{"train_examples": 184686, "input": "log_mel", "encoder_norm": "rmsnorm", "encoder_parallel_block": false, "encoder_inner_norm": false, "encoder_positions": "sincos", "text_encoder_causal": false, "text_encoder_layers": 8, "text_encoder_activation": "gelu", "optimizer": "muon", "orthogonalizer": "polar_express", "adamw_lr_other_params": 0.0011, "lr_schedule": "wsd", "weight_decay": 0.0}
Rows from block 2 of the audio encoder of a small contrastive audio-text model, named by matrix and row number. Rows with one number belong to one neuron. Each number is 500 + 50 x the weight over its row's rms, rounded and kept within 0 to 999. All counts start at 0. Numbers have three digits each.
After each neuron's rows are labels from the 100 clips, of 14976, where the neuron reaches its highest value: "top examples" is what is common among them. Only what is clearly more common there than usual is listed. The data: single notes of musical instruments (NSynth).
# fc1: MLP up (encoder.blocks.2.mlp.fc1.weight, 384x192), inputs 0-191
# fc2: MLP down (encoder.blocks.2.mlp.fc2.weight, 192x384, transposed), outputs 0-191

fc1.191:528478508453530518602485506489614452524502543482541519422519435497503475501553603462529502485480423613506499397474483468498474433480464502517459491452523513453501463511471406491523507472470455532506469507483498440556545493462550431520470538546445577468463522410523514522591519395612525573528522516561490554447458424553433490461442490536484475415451587450422409465422536430560478521502486570451455420471588510577476443553507552426501493635533549491469509512549507594566591551541491559489521462456487526516496449450599456464585582538600393509423463520486482470477534493490622481
fc2.191:437587490546526488533462571498520362450456516483589554463497473550548474499482507538553440477458550575457486435533402555515533573617467417507459369493383529515528450484484569519529475483540502560456466348492489472531567546478504462553507528482467570550524450462547459509548466528570424524536587580578474497511493497447517404450452496460538561513482454430464444553498485464483483447580637458453526483455456421464460553460425514506465599497490562540557508518518455470442478559491522519489514483563524533413450479464453507555497507570403435488440494474504466644513521535455542505
top examples: acoustic; string; octave 4

fc1.103:468533495530543522545473461561595473549470462533645472505528501489446445431506564530419538445380477570445533456530443585519537501556455506514539507525542508492415411464414541493568489424436531545435544530506431481477513552467533533492563586576390487528462551445520451505475529501472496613499444474598497492500549433489521506507405495443537491484526451441465486530489438456431541522480476545599542436496480517473457466559482514533593403574522538471451482483520373492507566558464570558466504481534489483489414478389465417454476552557547425467435525494561483517505588603495603530
fc2.103:425567533454530503481434555522535433483524536480488507512557476483437542547524471490527491543453450608469474461485506546549357532489449445584505433457448506455496485530524521517493500444452407535552426483504530447442448601362492588518620577497501485484444552569555358517552536467575467401517573532567494581553462488468440439535431444418477495481447450501482456499544495435528454504569466532432509480481368518443399514487473518449514516528553552514527484485506483580506465576542543435534523448528532439549437472470597506516528629550463435526519504561545434537516506531524464546
top examples: acoustic; octave 4; string; instrument family: brass

fc1.63:515452539340524464494465480581451547473430537571537485563488478455457553583456507513524493504531610466510519466445524511587545581494517511514575538569554392470439465455490464546510534513487465519418519463498520529511502461529523456507557421480476440532461475501459574461591454599540466522403565555417490567547445484482579491466489467476430563502470451511432413493538548528496524566404499476429456588565516464503522471437434601466462547515471449491470507420434493605518504587586465528501484399530488547534491445527560467595490469426619532496509455479456552476559558507552400456
fc2.63:459448434419470508533482446460535487490492474495520423476504547435503509432521383580495509460530538465468387576561495577532551512450555517523505520482557456493477557475541512485494484461546493535502520424419488488519389585513569541505551402530506589535517474445467377445458517521496386434475489508505533548497533444512428510556458480525441462512498542538545465415437550504425512431551506529610521481516489410493387530493529476469562558578459502477533469594505392484520542519539511507478450511396495430486525543428537524454634525443454482482521536478600538579412428402463608511
top examples: octave 5; pitch class D#; note: D#5

fc1.184:442522520393518548471544500541520491456634557474496542515486539551502498516447470528526486456476596570436464440515434512571525507550533553462436428450476416523420514445489509484519537468421557533466410453606398477573445495512491530477506448495478557541393422486526556515508443521490523468450476516373546509491513497483539446603600530455493425528634546427498477409508516552482583464561525430559451471600553537520460558534501518441519495503569464550532507500462550458495509514560520461530513562536559583488458525516477483512390468509529417534539412497443462493576560516440424383
fc2.184:492434502529524493510452543572561587458566437550548457532456501433526518412461594526444514536448406490377491431542464527480474558508546461488495503542510511538439435530521503476531580411540414464463506420451556595444487513512598542547471453479516522514430520471438531564474564549417518537391517563579504461482530436513450522466494582530416440589345559448469534427534505508485464541407480469506415452575474535557436476587542526576536522445454478395466543464490526542575562503408437441494520425537561496549529454435517506493480501457580463530547526501453544495469509559469493527
top examples: pitch class C#; octave 5; note: C#4; note: C#5

fc1.51:477499501438554500556545523564383418500475544524475470485551545515448510570466429491519435498565514523526527566515388532543443505479570505527519614520504491457407541467553507438538516332503489540470566574476521514450560511427519508395580488458635599487452497436466621522549526506544477431454485492476401493551527556532549536512487414501513489518484492414454420531376510415454609531546469425594553564507494487553495521525553442417527447406553497523467533546547489562510484523547477546509469426485444510558462475487473548477442464437508507528469536451535521471471551416499477527
fc2.51:511508517481435504517539494463511582449483498552480497519530502525389553561457597508511540544419469542526491406510576562559465424540440451414453517571494448552452457461538480590516621562452535504421479403561440570585476498571472475522519539510491450545523482495561416489504540470518459449421467456487531380538491516496374487473344572444500484437525483555485480477448499478426504517575432470534419415549439568562444576599481482534438528519513458448543482493448493547486584532523425429519535549472451473526496551503484524560493536534485456525472533442458423443403410464491550512
top examples: pitch class D; octave 5; note: D5; organ

fc1.139:557457506580534479545500503510513532478554526492580553467541570499477460504536532409456499459595532538531458443537439560439453463441459466529459575487538488464497476565458472596537448562562463588515536442482501512486499517442491508509592449496559425404406520502491495455465471484577480543607444483478561550579453456527498504421448429537576503552488446574548459649462417411538536540423474426528450449547432508508475521442498408463529542533431437457484603498465526539522551540499547398501548452513436472541524489483600507520370534542492409456541484450444519493465541500568608486
fc2.139:574599502419551474453528492520470417516606522497540439518519431460498499557406434587539530487550519511527493475507479508509594442509534458468494501463515518539484507496476504433515554510552544508526531452418558525477376553415541465484467507495500506512590513425506444488525601485542569409462562517464465457464526441466514484505416524459471434514446485424575547581581428440461529496561494572500620481497518461522607548451529461493613545466610477508566490563475583510484399471527468441461519464474603466564485482459631576439479566552461490462475563493579549502381480511497515478
top examples: octave 4; octave 5; pitch class G

fc1.59:583515562507520531554508572522514469642418492450643505530522439550486448449521591441493453418500501530489512519477480444510459430521586539538500515476445563458509474544472477452465432456511449488597555562414437477481567484431459472461571493458471496477566542445489437488563513523417501544547527644515435506394508404514408426565517435548523522609543554496557482572503533578445594446428473476547497560600486435541467465484532467490485489458430450471571503460536483514497472455423502477545477475475525497452495492566509545480435459506502553400469539528574555514441503444572529580
fc2.59:514580639622508515479522503496535623443442521557544534507550413459572536509469563474494516576438575519543471462503507535479543471490471417449515519552537449507525533494535470461558481520521553532392430504494560590513449539513526491469528547601542567502535434482501415500479509534533469480470489377460537463540526478465565569484459576538447576460471543534553563530610522577627575485444446571443553556531557591533520446452465498493446480407541524484484516494489567460510584519540517535510534492605509464591515487561463481425611501503404540557541474517497524512606524557520525477
top examples: octave 5; pitch class E; note: E5

fc1.239:572456509553419490573574439438604423441458493495431498525526460546489472555523455502540500492418461521472501513468503467499574540494509635449443486510453375486519424522517506496538470674544530553502541468561421519519471546490493475464429483508443444450538501525417412490447523481412484548476404487470515562394459549498455513548491492475598602564459413497498527499550550492544509498480461475459637536548495541537517566489610517491531445496553559464564471545474456450466521564431494490566510446528497425516453486439521485568533567535485477548493481566483576456418573393510559459
fc2.239:450444540550552506493560492507482453434470547498424432550394451462499482418509497458574512493502488400579492477471512456517424515411514522505491465507430546470460379476538461342438616524523504488590398408473516438483495484433493567499560522532529481533540517435443503582536531515451555524454550534522392496474403534476430560415483465412498511448522470529486484473484468602541495443431540462555541567512507432530474484552505463541424518545534483554403479455501517508510531385518473588573527495465559466494616537517408598476465546496463545510548409486530560469541446477519530490
top examples: pitch class A#; octave 3; note: A#3

fc1.92:545518630581449474454600459525507512517538553502477449533460524503472524504562624427425574412438495535512560420481464461472654501474385497567430421490511477492478470493492460436431503474461520463507525461429410511445511503436536483571548488486487486524554493480460507416559567467529515471464566487508573548517595395514543460465508537411534492518448449489518574467503498541504477521560464490483515612484487529512609545391549591451546384408500494526540557497553506560510471458499552536523488434495628479496503378572439495527440507516537530449510493525457544508534535476480462435
fc2.92:553485567535510437584554618500481505452524537491489465545475434495524475441488444496506505467513491537486520450521525436459425449454433565494439499483503499502419458541614579498522473489411546461461404481434491506522570527542490501622539498502606469459466590483455492432539475432458422512444475464519427518443514579478477535459529546548500530492557515465503548512461604575532451464519461486416451532581507481450603369465472464563542539445520473560522562475510435478435534446487598534561531574499598552503531380515565572486449459551548518364483492515580461522521460592474455555
top examples: pitch class E; octave 4; note: E4; organ

fc1.300:458554490636442489501572391429470451573499464523450453543505530529504512518491457484475398447486456465505436550481454577494409474549494520428545490569424436470508552482492487593542563458386506529548439486541485575537505513477490405448544567468555534463544483453546580444505497425485511574554496458464535521537450445480550566543471511497548566456501540496403503570573548491550415533561517538532477518460442528543541513592531535502484543450471503470329492463510533533545538436629480479458484485423453462543459577512420579463450397467480540509527526491569444565437579545490492440
fc2.300:524499564413558481493490478569508483617485548498464487537470547529429476461505481596535556503539493440466500528462565574499506538406588459458445568516448559395445464418474501475444453517411539507605433595509512589528462487521483543544490456493479481478472405511455489505518496437471489583487473435534405465517457584470450454541570594520430487460452552489403558409504491556426456507497562428605573448492474531576485526676599473441494498494515504416448460580527518474476453429445476477518481576497483427553549502510508494510487570551474515513481592432454472501525467487494445554
top examples: pitch class D; octave 3; pitch class: D#; note: D3

fc1.309:495565441428563507540553593478545516525489450550501539511473531591463512442513546524519543519499546530454437474530507505527492539554529492490442464478358359431484457490500388623396489523516468482566552510543482487543529447475457581517539501458454433531520454458506483520471576545495393504475474496513635476523492586456407543487614504542479416477539334550571496513522525481438537520449536425442491471525479560459495511464628527557558596520512505504493551479448537474503480535534429455491533425410449440561471482592459538554478449413497515495515546507438540424490508519559498496
fc2.309:473515527500539531552476458535512599555476495478536476568519557477442401517559449539529426492376458453461507564476485439505429509482492496439513478429484455459406510468533421539579406512548456484528461491502554542510487504574526567407490501499574548416480418498539550529508435539557476479611458501466513508584430459539464512535515487508546507544478536458590407378555488472402477579410479494509536524364555521474514543569517560538550443508488446447516601486459462491555426446563509482606515593483613534525553581481564499489529478519573556545524480496529596515540446545539566457
top examples: pitch class A#

fc1.203:438486462529566490528529529442609587499494491485555571514523500442609474496558436430606539486406537576573569530522418472499491522507524560488507484504538453427544458500596502456519572540484510433535475489578501449495466461473522392510554512445470513442477439508393485445539531487502468433446498559480457540445484566475513459525529548513581510462538510410453467516460421543517463509586459463517428461569505448526552442596534454523474458560431499491422496456588544572521441434570480579552496632512398453457447530495496553447427535418453553577492543456470492540449571484417454578
fc2.203:533501399499453478479470535526520466638519542412459547501519547525491458441480474502574498521519425462534470497447444614450507449493550564500459480569518417436569475453455551480482500537524499549494469573487419512445515467533511441540508479514462508526483507506548451476445427429408464511570484450454464562418510494455473558497494558560532579459488553530516472601468571583421494558454520439484575559463461452568510540533548393414402535464464424505438508499454537525430605513470428445446355493544532480440614491614533550445464449565407479489480498486421459504451561471486534519
top examples: octave 4; pitch class D#; note: D#4; note: D4

fc1.355:517536489480504484532463514493598477476543491539479630479550450462403480544404446482461527442464404559481496506538528520443485465577466561545369505577463466578483443467490424473488460505471545461590550506519561489467474505556413533484472518464530542579547509487504464479526478511526527590603564580485503480487480417476389558490514560608558546524462468462551469503451476504497406471504490466462463550491460501477505534597549446546509593496418595591428385521449562481512558491541529503438570389447529533527524427507504561511544486372526521547539504415509508528419562514508428426
fc2.355:564478522506535547539500477512518465545437459528499451480420456466523410476543491509481544527533450523480473508463577525471509445460546484538600565527528478442510484524530506524469628548594480443533516515579532481520591536466628475531451510541464427502536549459498513522506500510598555485543526470591553494469501474563552606519541526483636492538458489577467454519462588463467465473367514439465488507485558424470539539533523493406507454516506525482515531472550395458549397458451549593512522530635479501494421583476544597454571502634477499600573562503575583499530541481567519487
top examples: acoustic; octave 4; string

fc1.204:457527496574554506523475468485477468521402466550522469482411445505496485519544509537562551505490532544557507446557572566480475533478590580455572610557526401438508541469428609445468505442508503628519524467591440466577543635556633447508469470551549460471451472511485480444506415479449487475535549537441482492491499544495469549405477441547466535363498536494525531411541583573472519440586492493507510513488414391482432503555503463525536481496554520444419569435506446460436541537520481401441536506517555530445458545484426477470556486509488540502471535567458521451427420539513497489
fc2.204:483542456495455525499543456418576510510475557432478570489576542491530531499533477547491536494588485458510545630487492558495550512475489480494471505540425620457577535493407468534589468423487549556575451486554508450543511498537605449454454511490562432597487513520465408532445354541421544503409523569489538408527463495500572479429533475418486545553543511500463489430499480365472467557506541463553538557494511505439418494495545490450518428536412482412510459518566524541459449523416521534509475506493375476546562530466483551595515503483484555459436570583458456513500469457530397472
top examples: pitch class D; pitch class D#; note: D#3

fc1.121:455465468440515509473489462519505469411572557463447572423508608503546519577475513437526553559579533483441503548423493539472513471515542568577542454407495561491484558582433442499502556486569533481530526533509548467513425496470492464502536438482485543388531489497522527547461488555593436514619484485443570455505543564496532520506476526318535410576465523503529496511553449433577518478442401443462397517535527609494526422574554515482489399517559508565509603492477443481458451558495444505490532467418495516498460456468483452532499542514544555447501445442479555520598420427453540448
fc2.121:471405498627494493502483528489461523537433537492526522454500514412488626518455599503517502435499497420508558506616537413475547504524494413523467569521535498473474466509518439489446600526484416466529448405486447461471532538520477539526513599485489497524444519426456465499501434541464500533408502568500488426397478502498409465404606500529420511467467484492465526475486471466488447546534541551651514516481560536467499528525541485524496538412435437560446466489502516552552622509496456503518432562535386512504512573430555501485481512369510486458494642542455500548455411481506429504
top examples: acoustic; pitch class F; note: F4; instrument family: string

fc1.97:522425556571502469529408499445514468551451583536533518527594390484558522575491526458496474590513542444596553488455536493489512485493503448546465476537453428579582601449518431455542388508466511511486458588548484440421451615481462549566558474509403457486421476587520510502517499561519579556498499532505506458576506548468528555457503536480495522432585536516541545458524557547422420474461581489458525498517505449491535419496493445477565474484493437495463498518527659560542533451541436453490456381503481475525462480564498534480500466410461510446503494620430449415491483510528473391
fc2.97:674520503408478553442465513572543565469524502544511499477500578506463422447526570544521465474549594498509429457510447422502461485538478534532520507519547503570583455480521597481514518504480416428579555531566388484518422553432489571489434441419477531475439498597521423461476503561484560445444411528457528453513489591401502429411480455500417466491568499499455520532518579520537453629494521450487485511456505525428548559553513435482541372490502558480594493489574427426437520504488516471543521431385511538448498464454461489481518545550503517539490441556544472528497502486551467526
top examples: electronic; organ; pitch class D#

fc1.72:479507543603524470415588484484507557434625468524546474472444534506440482498456489457427460441494471502545536441504466494580529496447488433520493516474512440544565512434587493461502506511450489533517500497484456448429455464522478464506533605463465497463425570468511412430471512451594487405574451396496583578486611510483445563458456509444466577551472474515536493612560504482513445576490610549585485574525527541476621554446496534425489413477499536488477452556526525539456471473495522589450500587483454478478518550531390475564426488600476541484478525518503438490516450392563581533
fc2.72:503495429473471457541530510485434425468511443410417473494478536491464465509519411506428499504510483537559600467388535415490531520405494485519462468460535528496540507587458495555489507493472427387415403439489453493498440466437436435564498582479551500330453533463423499452435488513538565396471522500474421531499459430537607461471517544518506470501438469557441455499491486497496556450602539517501478478527470511426381425427481526507463497489452575450486494483431502481518497434572573513502499537496480511423544485435479519572537456559501576446396432412465444490502578518403443514
top examples: pitch class E; octave 4; note: E4

fc1.321:534536520474462482529503410508625534478561513478541510524525455484470552534515533539373523530462597517498551489509444476398486501464558389470567561514417511513497487423405527501498501418413582520517516473601533492536541475525526501488566466471511546546438544563516477427477475440564442472444502458480518525494544448555517537467611485498490468498555496595466567552516596481569434465613558419557555506404480531466480601498545456497551478559542512547407551493473384426444520465430477605447502515503448413407491491546565454441489452405444458465559530506564453465502543484457519506
fc2.321:515516473465511495507438460545426623463554478543593417516469542503582560481408536545543483476578483509519501434495477513518521533453587524549422533531460503507416471527505497502475560487383464436536522552466507466537418535468442448496509512499521500515503441469559538447514481518530467487487431494540425477438431367440544553629370499564470457538448391374470444545550515460481505450448544512547470542554390496514461541491461504440476506389531451470430630493473395528534507450510483454451584555488547424443480492491554480514473503412527558552498476505592528485465511449448583473
top examples: pitch class D; octave 3; note: D3; organ

fc1.54:445551569442521451459537523447503471525430467470493463440492524535516483534516498488618454435490461603547470554440501518521548552444460594530537475571500531514452484452449543501482556466499443515450527528481415527539494448465569578590503502449547483491472448525500609532549481534459569618416597353419538435499496472479532445443578548534522454475505598528455503543510547510496454620477458481559474476512497545478477445551423469445450595617507519613455506428423546581530515543509531456455414434515456523428482519527567575442501466446509523505478530445539486521446487495516377429
fc2.54:423454508531514483503384531543585532449441542395401536618483482533447595560568437450485497523602519423461533395499509567537534509458486453490545505588536516531386508471585524512441549407546448543492536568481518402487523456417480517479483454474540447521600576520553495540475440533454430581612494489530516415521470548562473508527495458492533485569576555493529420438506505471494435431506511522502550440531478483452580495502542472444536532526563471465450409527378381494448436382474490506527548540479501475492530501565473511445477552495526505514533490565476484483462519572466441445
top examples: pitch class E; octave 5; note: E5

fc1.15:570504530472516561524395456487473475471546615541505579483548578516485387546566643436536484509528503538582492406471556577468440425461542440485528467476483537420414470353483540546394485508466516486572448451496501505434465494538481478484448513482517472427498464519518499479529471547411437508471581448466441489452562499508523546570438505518471543472542456480470496467595538479568536490410526507563504549554529492478543565482458412514532555571521556426380552435531407463484563503535526515511500544508555545569542440515476552502591579461536520423467445478409488436538566478468569519
fc2.15:582443473556528519560440441516479476467518548581523584540550496480452462528539486435434324476540459480468468490475514456571469510412447602506503469514450530438505506538483595593431473588481499545525538510560484472487460551551542451448503356423433485509535563499380536431496602461528509603463412494534492502524491532467440548430505449463545499427428404487443468556576477524540499530537515506459531485523446545391480514486534424594535460438434568487493535472430526457441488529591542545433445549487408548467544542427550488484450559476559483526556465557456501500499519463483484521
top examples: pitch class D; octave 4; note: D4; organ

fc1.34:494564567488521441429396490555506462480385461477483486495446539475563490488516564437514506522515437509482462542500540503567555539619503489425482543442583592523432431518541471512469396531648387542565571506490507481540550508513512452503443471487565491506573549495488474524511466382503493523556481407503462474478508491510526497554479476431486544483460461461467524506611542510547545491491513406491546466430480458622510476476502485573493444507490450540568576538568473487512622449559473444482498523448457507477537562602382530520490500398501572515458504412402426596466509522488593464
fc2.34:526499450519447476545507506416504441475516514572493580495573457473539516550485473577602579449462576527531578422447520549456450475481441473498574540555536553438528572399429482503539495433446488478381558513566526502458485486545493521437465361424512474397478524495533527460517481603543482505531498392446490520453525516475456558439562434483417461475467474524533499426533468539447442489457463566473428530485536523467551615522495505440549498462482549436519435482453569564517460578436569559372476585517575539571411427471512463432458491477501441489558584564504529486447488544485554488
top examples: octave 5; pitch class D#; note: D#5

fc1.90:546506473444561468421481595522506570530458529520557512450537510573633508542536435593520479446505505510516484512433583446472491484488545543593507509511547504507494466494475481583508509431456463508453442445543495486536456497488485432490512492478476500475527608488532500451541546511408535473510535485521512396451510570428447376508414573580495436379553467488494489544538431439424515444463529492532558519482491487409586470554536534568521430429580509536605499405534383501609466503450492541516534504420460560512468483499489477503529536441553605497515390468395543516583576531524501413
fc2.90:536523510585411501540499497440520483588477454494415483479556548480416553477449544500620496459420476435459477539531447474596509517442480507639523431606499503560609546472522481532555492480596474533511543499586534482483554516525464490541555523533455465540463501458541389563467495401440442444567487415569521428488508555525480458563582530543479487458536459433496564413501446544464435534537420524509562462486497466438595495555509477538527449547524475462495563566431600463500521569480561478507402465588496528537406536443439411438488454461391511512489545538469514583507486514472483524
top examples: pitch class A#; octave 5; note: A#5; note: A#4

fc1.31:493527547335459511563484470384454529569515558454435510595531507520494486436547511521463449502454451578550549518633448519500505486500508530555516488556524544469506470487524410426587585500436410501590489563528497564444492587444543395498522453467540494470594491503557547504499422513451588428490510442564476448509502448426557564544492540538531505536488392466495530500545417406621442517457465506528466571494414503483526490499529519538419526558445504599463564444452474469593494444456452542506484485533444542447499525532464484506425525523578490471558434443572531446461546513493558461
fc2.31:520464469515518419478563550539454530560554449459496458466454523479555591436553435561492482617462470583533509554424526509423449530545485465495523541567399563518547545463503447491539495443556566525428557502512443458453480469448485484538450456488480492492590436493431510522502561462536556471508447464449495527421501457428462505543439515539606560512456539539480602615587403565525471530513488531463528535553518543525523530499569532421438552507564553598528572488501389454434415506452524440453528513425496489392498467440495453474430510593556472516595431469419440522468518504609489435
top examples: pitch class C#; source: acoustic; octave 6; note: C#6

fc1.5:528531465499570442436482481445536522465519571555511566529477556476547501547529435579453542491414508559519438558446495513539515484503512585417500559465543549496449499561557450472494441563494435456489542484461574374575629560508552599456453446418491525541576486483482500576542529445510443519535435524524533522425548482491532517428457452435441481529515549607497482440483561365594503529520463428521420524519461553504461500476528468551621556444439493439505476448533553554482645553436450507457460460555407505472447486478487585531450567454422498463464482478465499562552470435442501471
fc2.5:428512434561500521517497522461426445465510578455470417459459571511522457504509500612480451536461574483451558455515590511584487469522479391480561561443555533473559563479380430532560453565401478431466475494513437601468493504535446437417499471515505419471530543447451580417416439566499523522530554489518397495536536493501523489524541417447533430567423556471492492408560533489499479529513510467541474405448569530402556592484424476494469497540502601553480525524540460505480467525556604536454474579500518473521465490462503448421532518460629474539465469430510481488545456486460455414
top examples: octave 5; pitch class C; note: C5

fc1.319:543492596562550590550561533534513539535477491506469445451506445518523567489543433394573523528468571399389500433416540534650498431432571481581541549448591505546534501446556472503435440427579441496593466579568475445465502508405494500547468570441581436551530534508495473513538520495502501435577552500423508486450399551497519521488507506474483566477510429562482498507476567450529496474533493540373510518537477478504501528431494389535604465486528511412426523523421523521456449466505489555498506472486438436505489513505488537508522496480531439521488500437641475516503578493433442433
fc2.319:603449471523540511535453448494486448547501531425579581480558585512510451524557515536540478500546518466503480534412451564479474513447465529506447504510466480546499449533462463577484500595486490510423608516463482547495510365553548551524542433510509549547504520348546581502460451465391501501576521505571597498528492473508564469578366490458532469506579528524528479521571551505534465464486472586532555544504365453382537425455526468499537487563499510536511541528479525418418541605479518600524557490522613449526492505496518492476483444466479470508638517512471420465496447477521425537
top examples: pitch class D; octave 6; note: D6

fc1.198:538457483582455523484612402449519522451533551538539566511524498398545519459508542536484504475566378552420590507474493418400418390390489497508485494542518465583492544493485473453474544554538571438499495478446548531458496420510501447538454496571393490430499529470531411470542580411542542522532527493522409517563414566529528572468544411551618475505557488491493479568500569498496501482498553440559503462536500488498518428567579473544545484414421533465538533524583482483498600476429395488416539487446444535536544473474525582453444534510564492532513493439508547466515527471460507566
fc2.198:540514479542528455472431517507626413450469501538468574538462524478491453524473510490537558572568516476606520527526452467499408447467492564509586475512479515583586530536584504437588535442560637541527503470593504518542521429492531414524404548427513541519513482397515592537441563483489466493542525493554604527464482504456588548581459489546495546525425523492568484493508544554479359531428422501479459418570469461574496470431545547495519486449457478523539573504465461446453518454497462495537481524476528403504551627602475463517550456563558460516492503559579496528452477508549557532
top examples: electronic; guitar; octave 3

fc1.253:504462470508473469488534497409464495615445478409486461491561451507413579481491440516500455455557559502546529589423430496511608463486462483469464525538581467459550580444420485614547501497459534537582506417537478582505427540490465522448446417475441482430429473423599509507572565543446516482520530460494458518521564523509597502472500541505494462450433467504450470553548533448338479480591543486562541469464483511516480553538555566445385466463481409533457469542475559657511520553452551505501523570452519566570494515481485517542546595503510516485525558491515478527510440463570423496
fc2.253:414554462490478514479425571529430465425546516551578538439489543528499538515485451508494444401470523461530434439510528426452433520553536486466523532495538451482477499550461511400525518475533582433428405452515500488465496465528468431518528499524440528448542415501511563614562536636495408457567549583503591400564513469447503454568543484535565481448515488514408480410456361424542456475463571471552508503480459445588508493562473422488539561624559425491563489431597481486473459471502510520523435503527542464506557524440514463526506486462482534481591479508403516464536603508478525502
top examples: octave 5; pitch class F; pitch class E; note: F5

fc1.250:557559465596485539490541552561537445532484607501505524494540610584529657554504509623511579563465486562571509539544570527459505470442535572449430592510496604497458534543424527442511535469498538617507495543471525476510502522532554459483474511584501471429424588497429419510508501561436447530550489558479474468527539446497407479443502393475422515477547536469454538434499541459502487428436469454448530482511577402466489547532544489423529485529512485519560516535502521414425450420495441472530493471419448387518517492456423521444473391481484501491504479480535419522535514422487508446
fc2.250:516539545527470495553506483530536604534456578462566534513540449475583532452518558513568498482582464459566548493470529552428516571484535536413513556469433524492478507418440476529496507432491465516490544491570544550516501588480550501496574482537559458567541472474455469498511472529430541518443424549419563533496505618456532429490453535574496444470544545510456552474539565556473438534615514568475508420532460424504534612522505508644451497578455505485502501410575568570486586468525556467450505466405426519435547390496546547494505519490448546649475495492430524460547565422500525580
top examples: acoustic; octave 4; pitch class D; note: D4

fc1.299:446458393404374405509388520461489463481480446575581445474459459544522562529502561529483454468536564500551471455518401562498529460439479477459484475613593425480515462510499481560523466620508491487548458501542457441475569564456480524502412497545595531433538569489481518516532422484550566472558488550477535555583487551492516447492587457519516552514515473643550521465510472504508474595462405461489519569607469471625430460510509496516447435511517442468459608465512546436514504545452467540532522428500527485480451468502561549462527523494495465520517464470489443484457630452442503559
fc2.299:461382486408559566454476447449422519583426507454460522519540585451500569496554519556432490485444388537493563503480553477460465521482451501493578542407421568542521489507481547413533542456546507473468565500516540558463439460468554509535493511469441509547463494513521508522525487480520465552527508551512509508467534529446418630622395525365537559535533522449516439511425483589480501532555494577586564414494479452569516561574507518526480490557509488484503541490564459512531509491523476489472547433451554525538587476540568557476507409514517502495443516521587589567516415641575543430
top examples: electronic; organ; octave 5; octave 4

fc1.13:592476452544585434495402548590567452494524505449605494539485524482413446560431499501528596409492538505557563570483422531520523559556559548581489429488518565458566541570555542505440502458453520440384468414536466540490532471497425496467527545515540546520461495544501474501512509457509543384434532488473437482451471549497486518500469449514386515470419472529570481526498455508456493456361492461611550527491520498551500377484583564438496494430517502507485460554696550505505529497461503511541527555462555460482485431593445461443563494452459539470433522468499467515515503498507521537
fc2.13:467447556537462469440578492485479503474512500491540534571508403469537507551542558466501493525443541525508519510520564485506533512519553368539462428584466521496500495596554541539570471604465558476440425454539450452521452563433462531472544499562484482420427572511402484430503477434530463497534563456513469604405516577516555544503498438504515482464592482409504550565501470508602585530544472467590544533573418465513496519404488445563612457444470523476537539454474402488504572455552498477474576516572488571402464455497430538501519581581514560478513439554508507525565406471481584447
top examples: pitch class E; octave 5; note: E5; string

fc1.93:451510522387502592553515447564359469432521549454469433530477558507473561492560549543559462505516516458516479475451410516547504432596522627440566412533424531511444554463498536536555547559412521590501544508485444469427508460470487551449584395471543460415454393496554524474433450539487494535507465553530484473568590615451553538595458478487470536521472500554472492412493433456574497498507491498532524560448525432507484533526544448440583541479501511422444507470462493453505433511593495502565497526524579430503467502538479553585597487490443566479510473549473437500487502523456402473
fc2.93:473378434478587398539456421569562471560519500594487446599450582455453448547433475480505481480551549475508438487533496515440536489448549441514500520403435491516425515465525467581559501485521474490454519519460468506480449415550514495521415495502406515497495453569506567472593501451572410415512440458480490478445478502497372564401490519480585552558510485513533507438484535501474509472511592425594538393500541548509471500537555515532539481485449548463474454544643509523475529515493503497468566511478397468498520523536538517466491423425427462513562462371497520541457362514541516507
top examples: electronic; organ; pitch class D

fc1.140:503490596531522474507556488525502527458461531541492526509525572559441533580667548438493502482341446509549549454435611496541561545527628494447532504469512474481480442418483590497451469440551538565478444428453500447530495477440504431445505546490606443465569605483402472424500490483468534457577546544500583502593532492593451417480514503554494512526576533460543406439474560517454515467438588480587472530475498470471481587575504455524483426509524484507500446445463523475419448480487513450494494520514493547488491458502493545485513491531414431471571493454528502521430463586381497496
fc2.140:465625493622561456468471518496502609548439570497511501571565539516503488409640518461506452476483525527531413559538449509467553551493502523368526558492457532467541479516528472480500537483585446481486444568539431469421531457485475502526493494473458442592547501521478526507482493501426581494561528616503533583567531416537482454612504530524467473408581481603572503515460524571461514461515507458532562445424427535469564459562522572534561404509517517552526601498478551471486484490499449432550529536532508529487523412487425475501449640554514482442497523481476553478584512554524500425
top examples: pitch class D; octave 5; note: D5; pitch class D#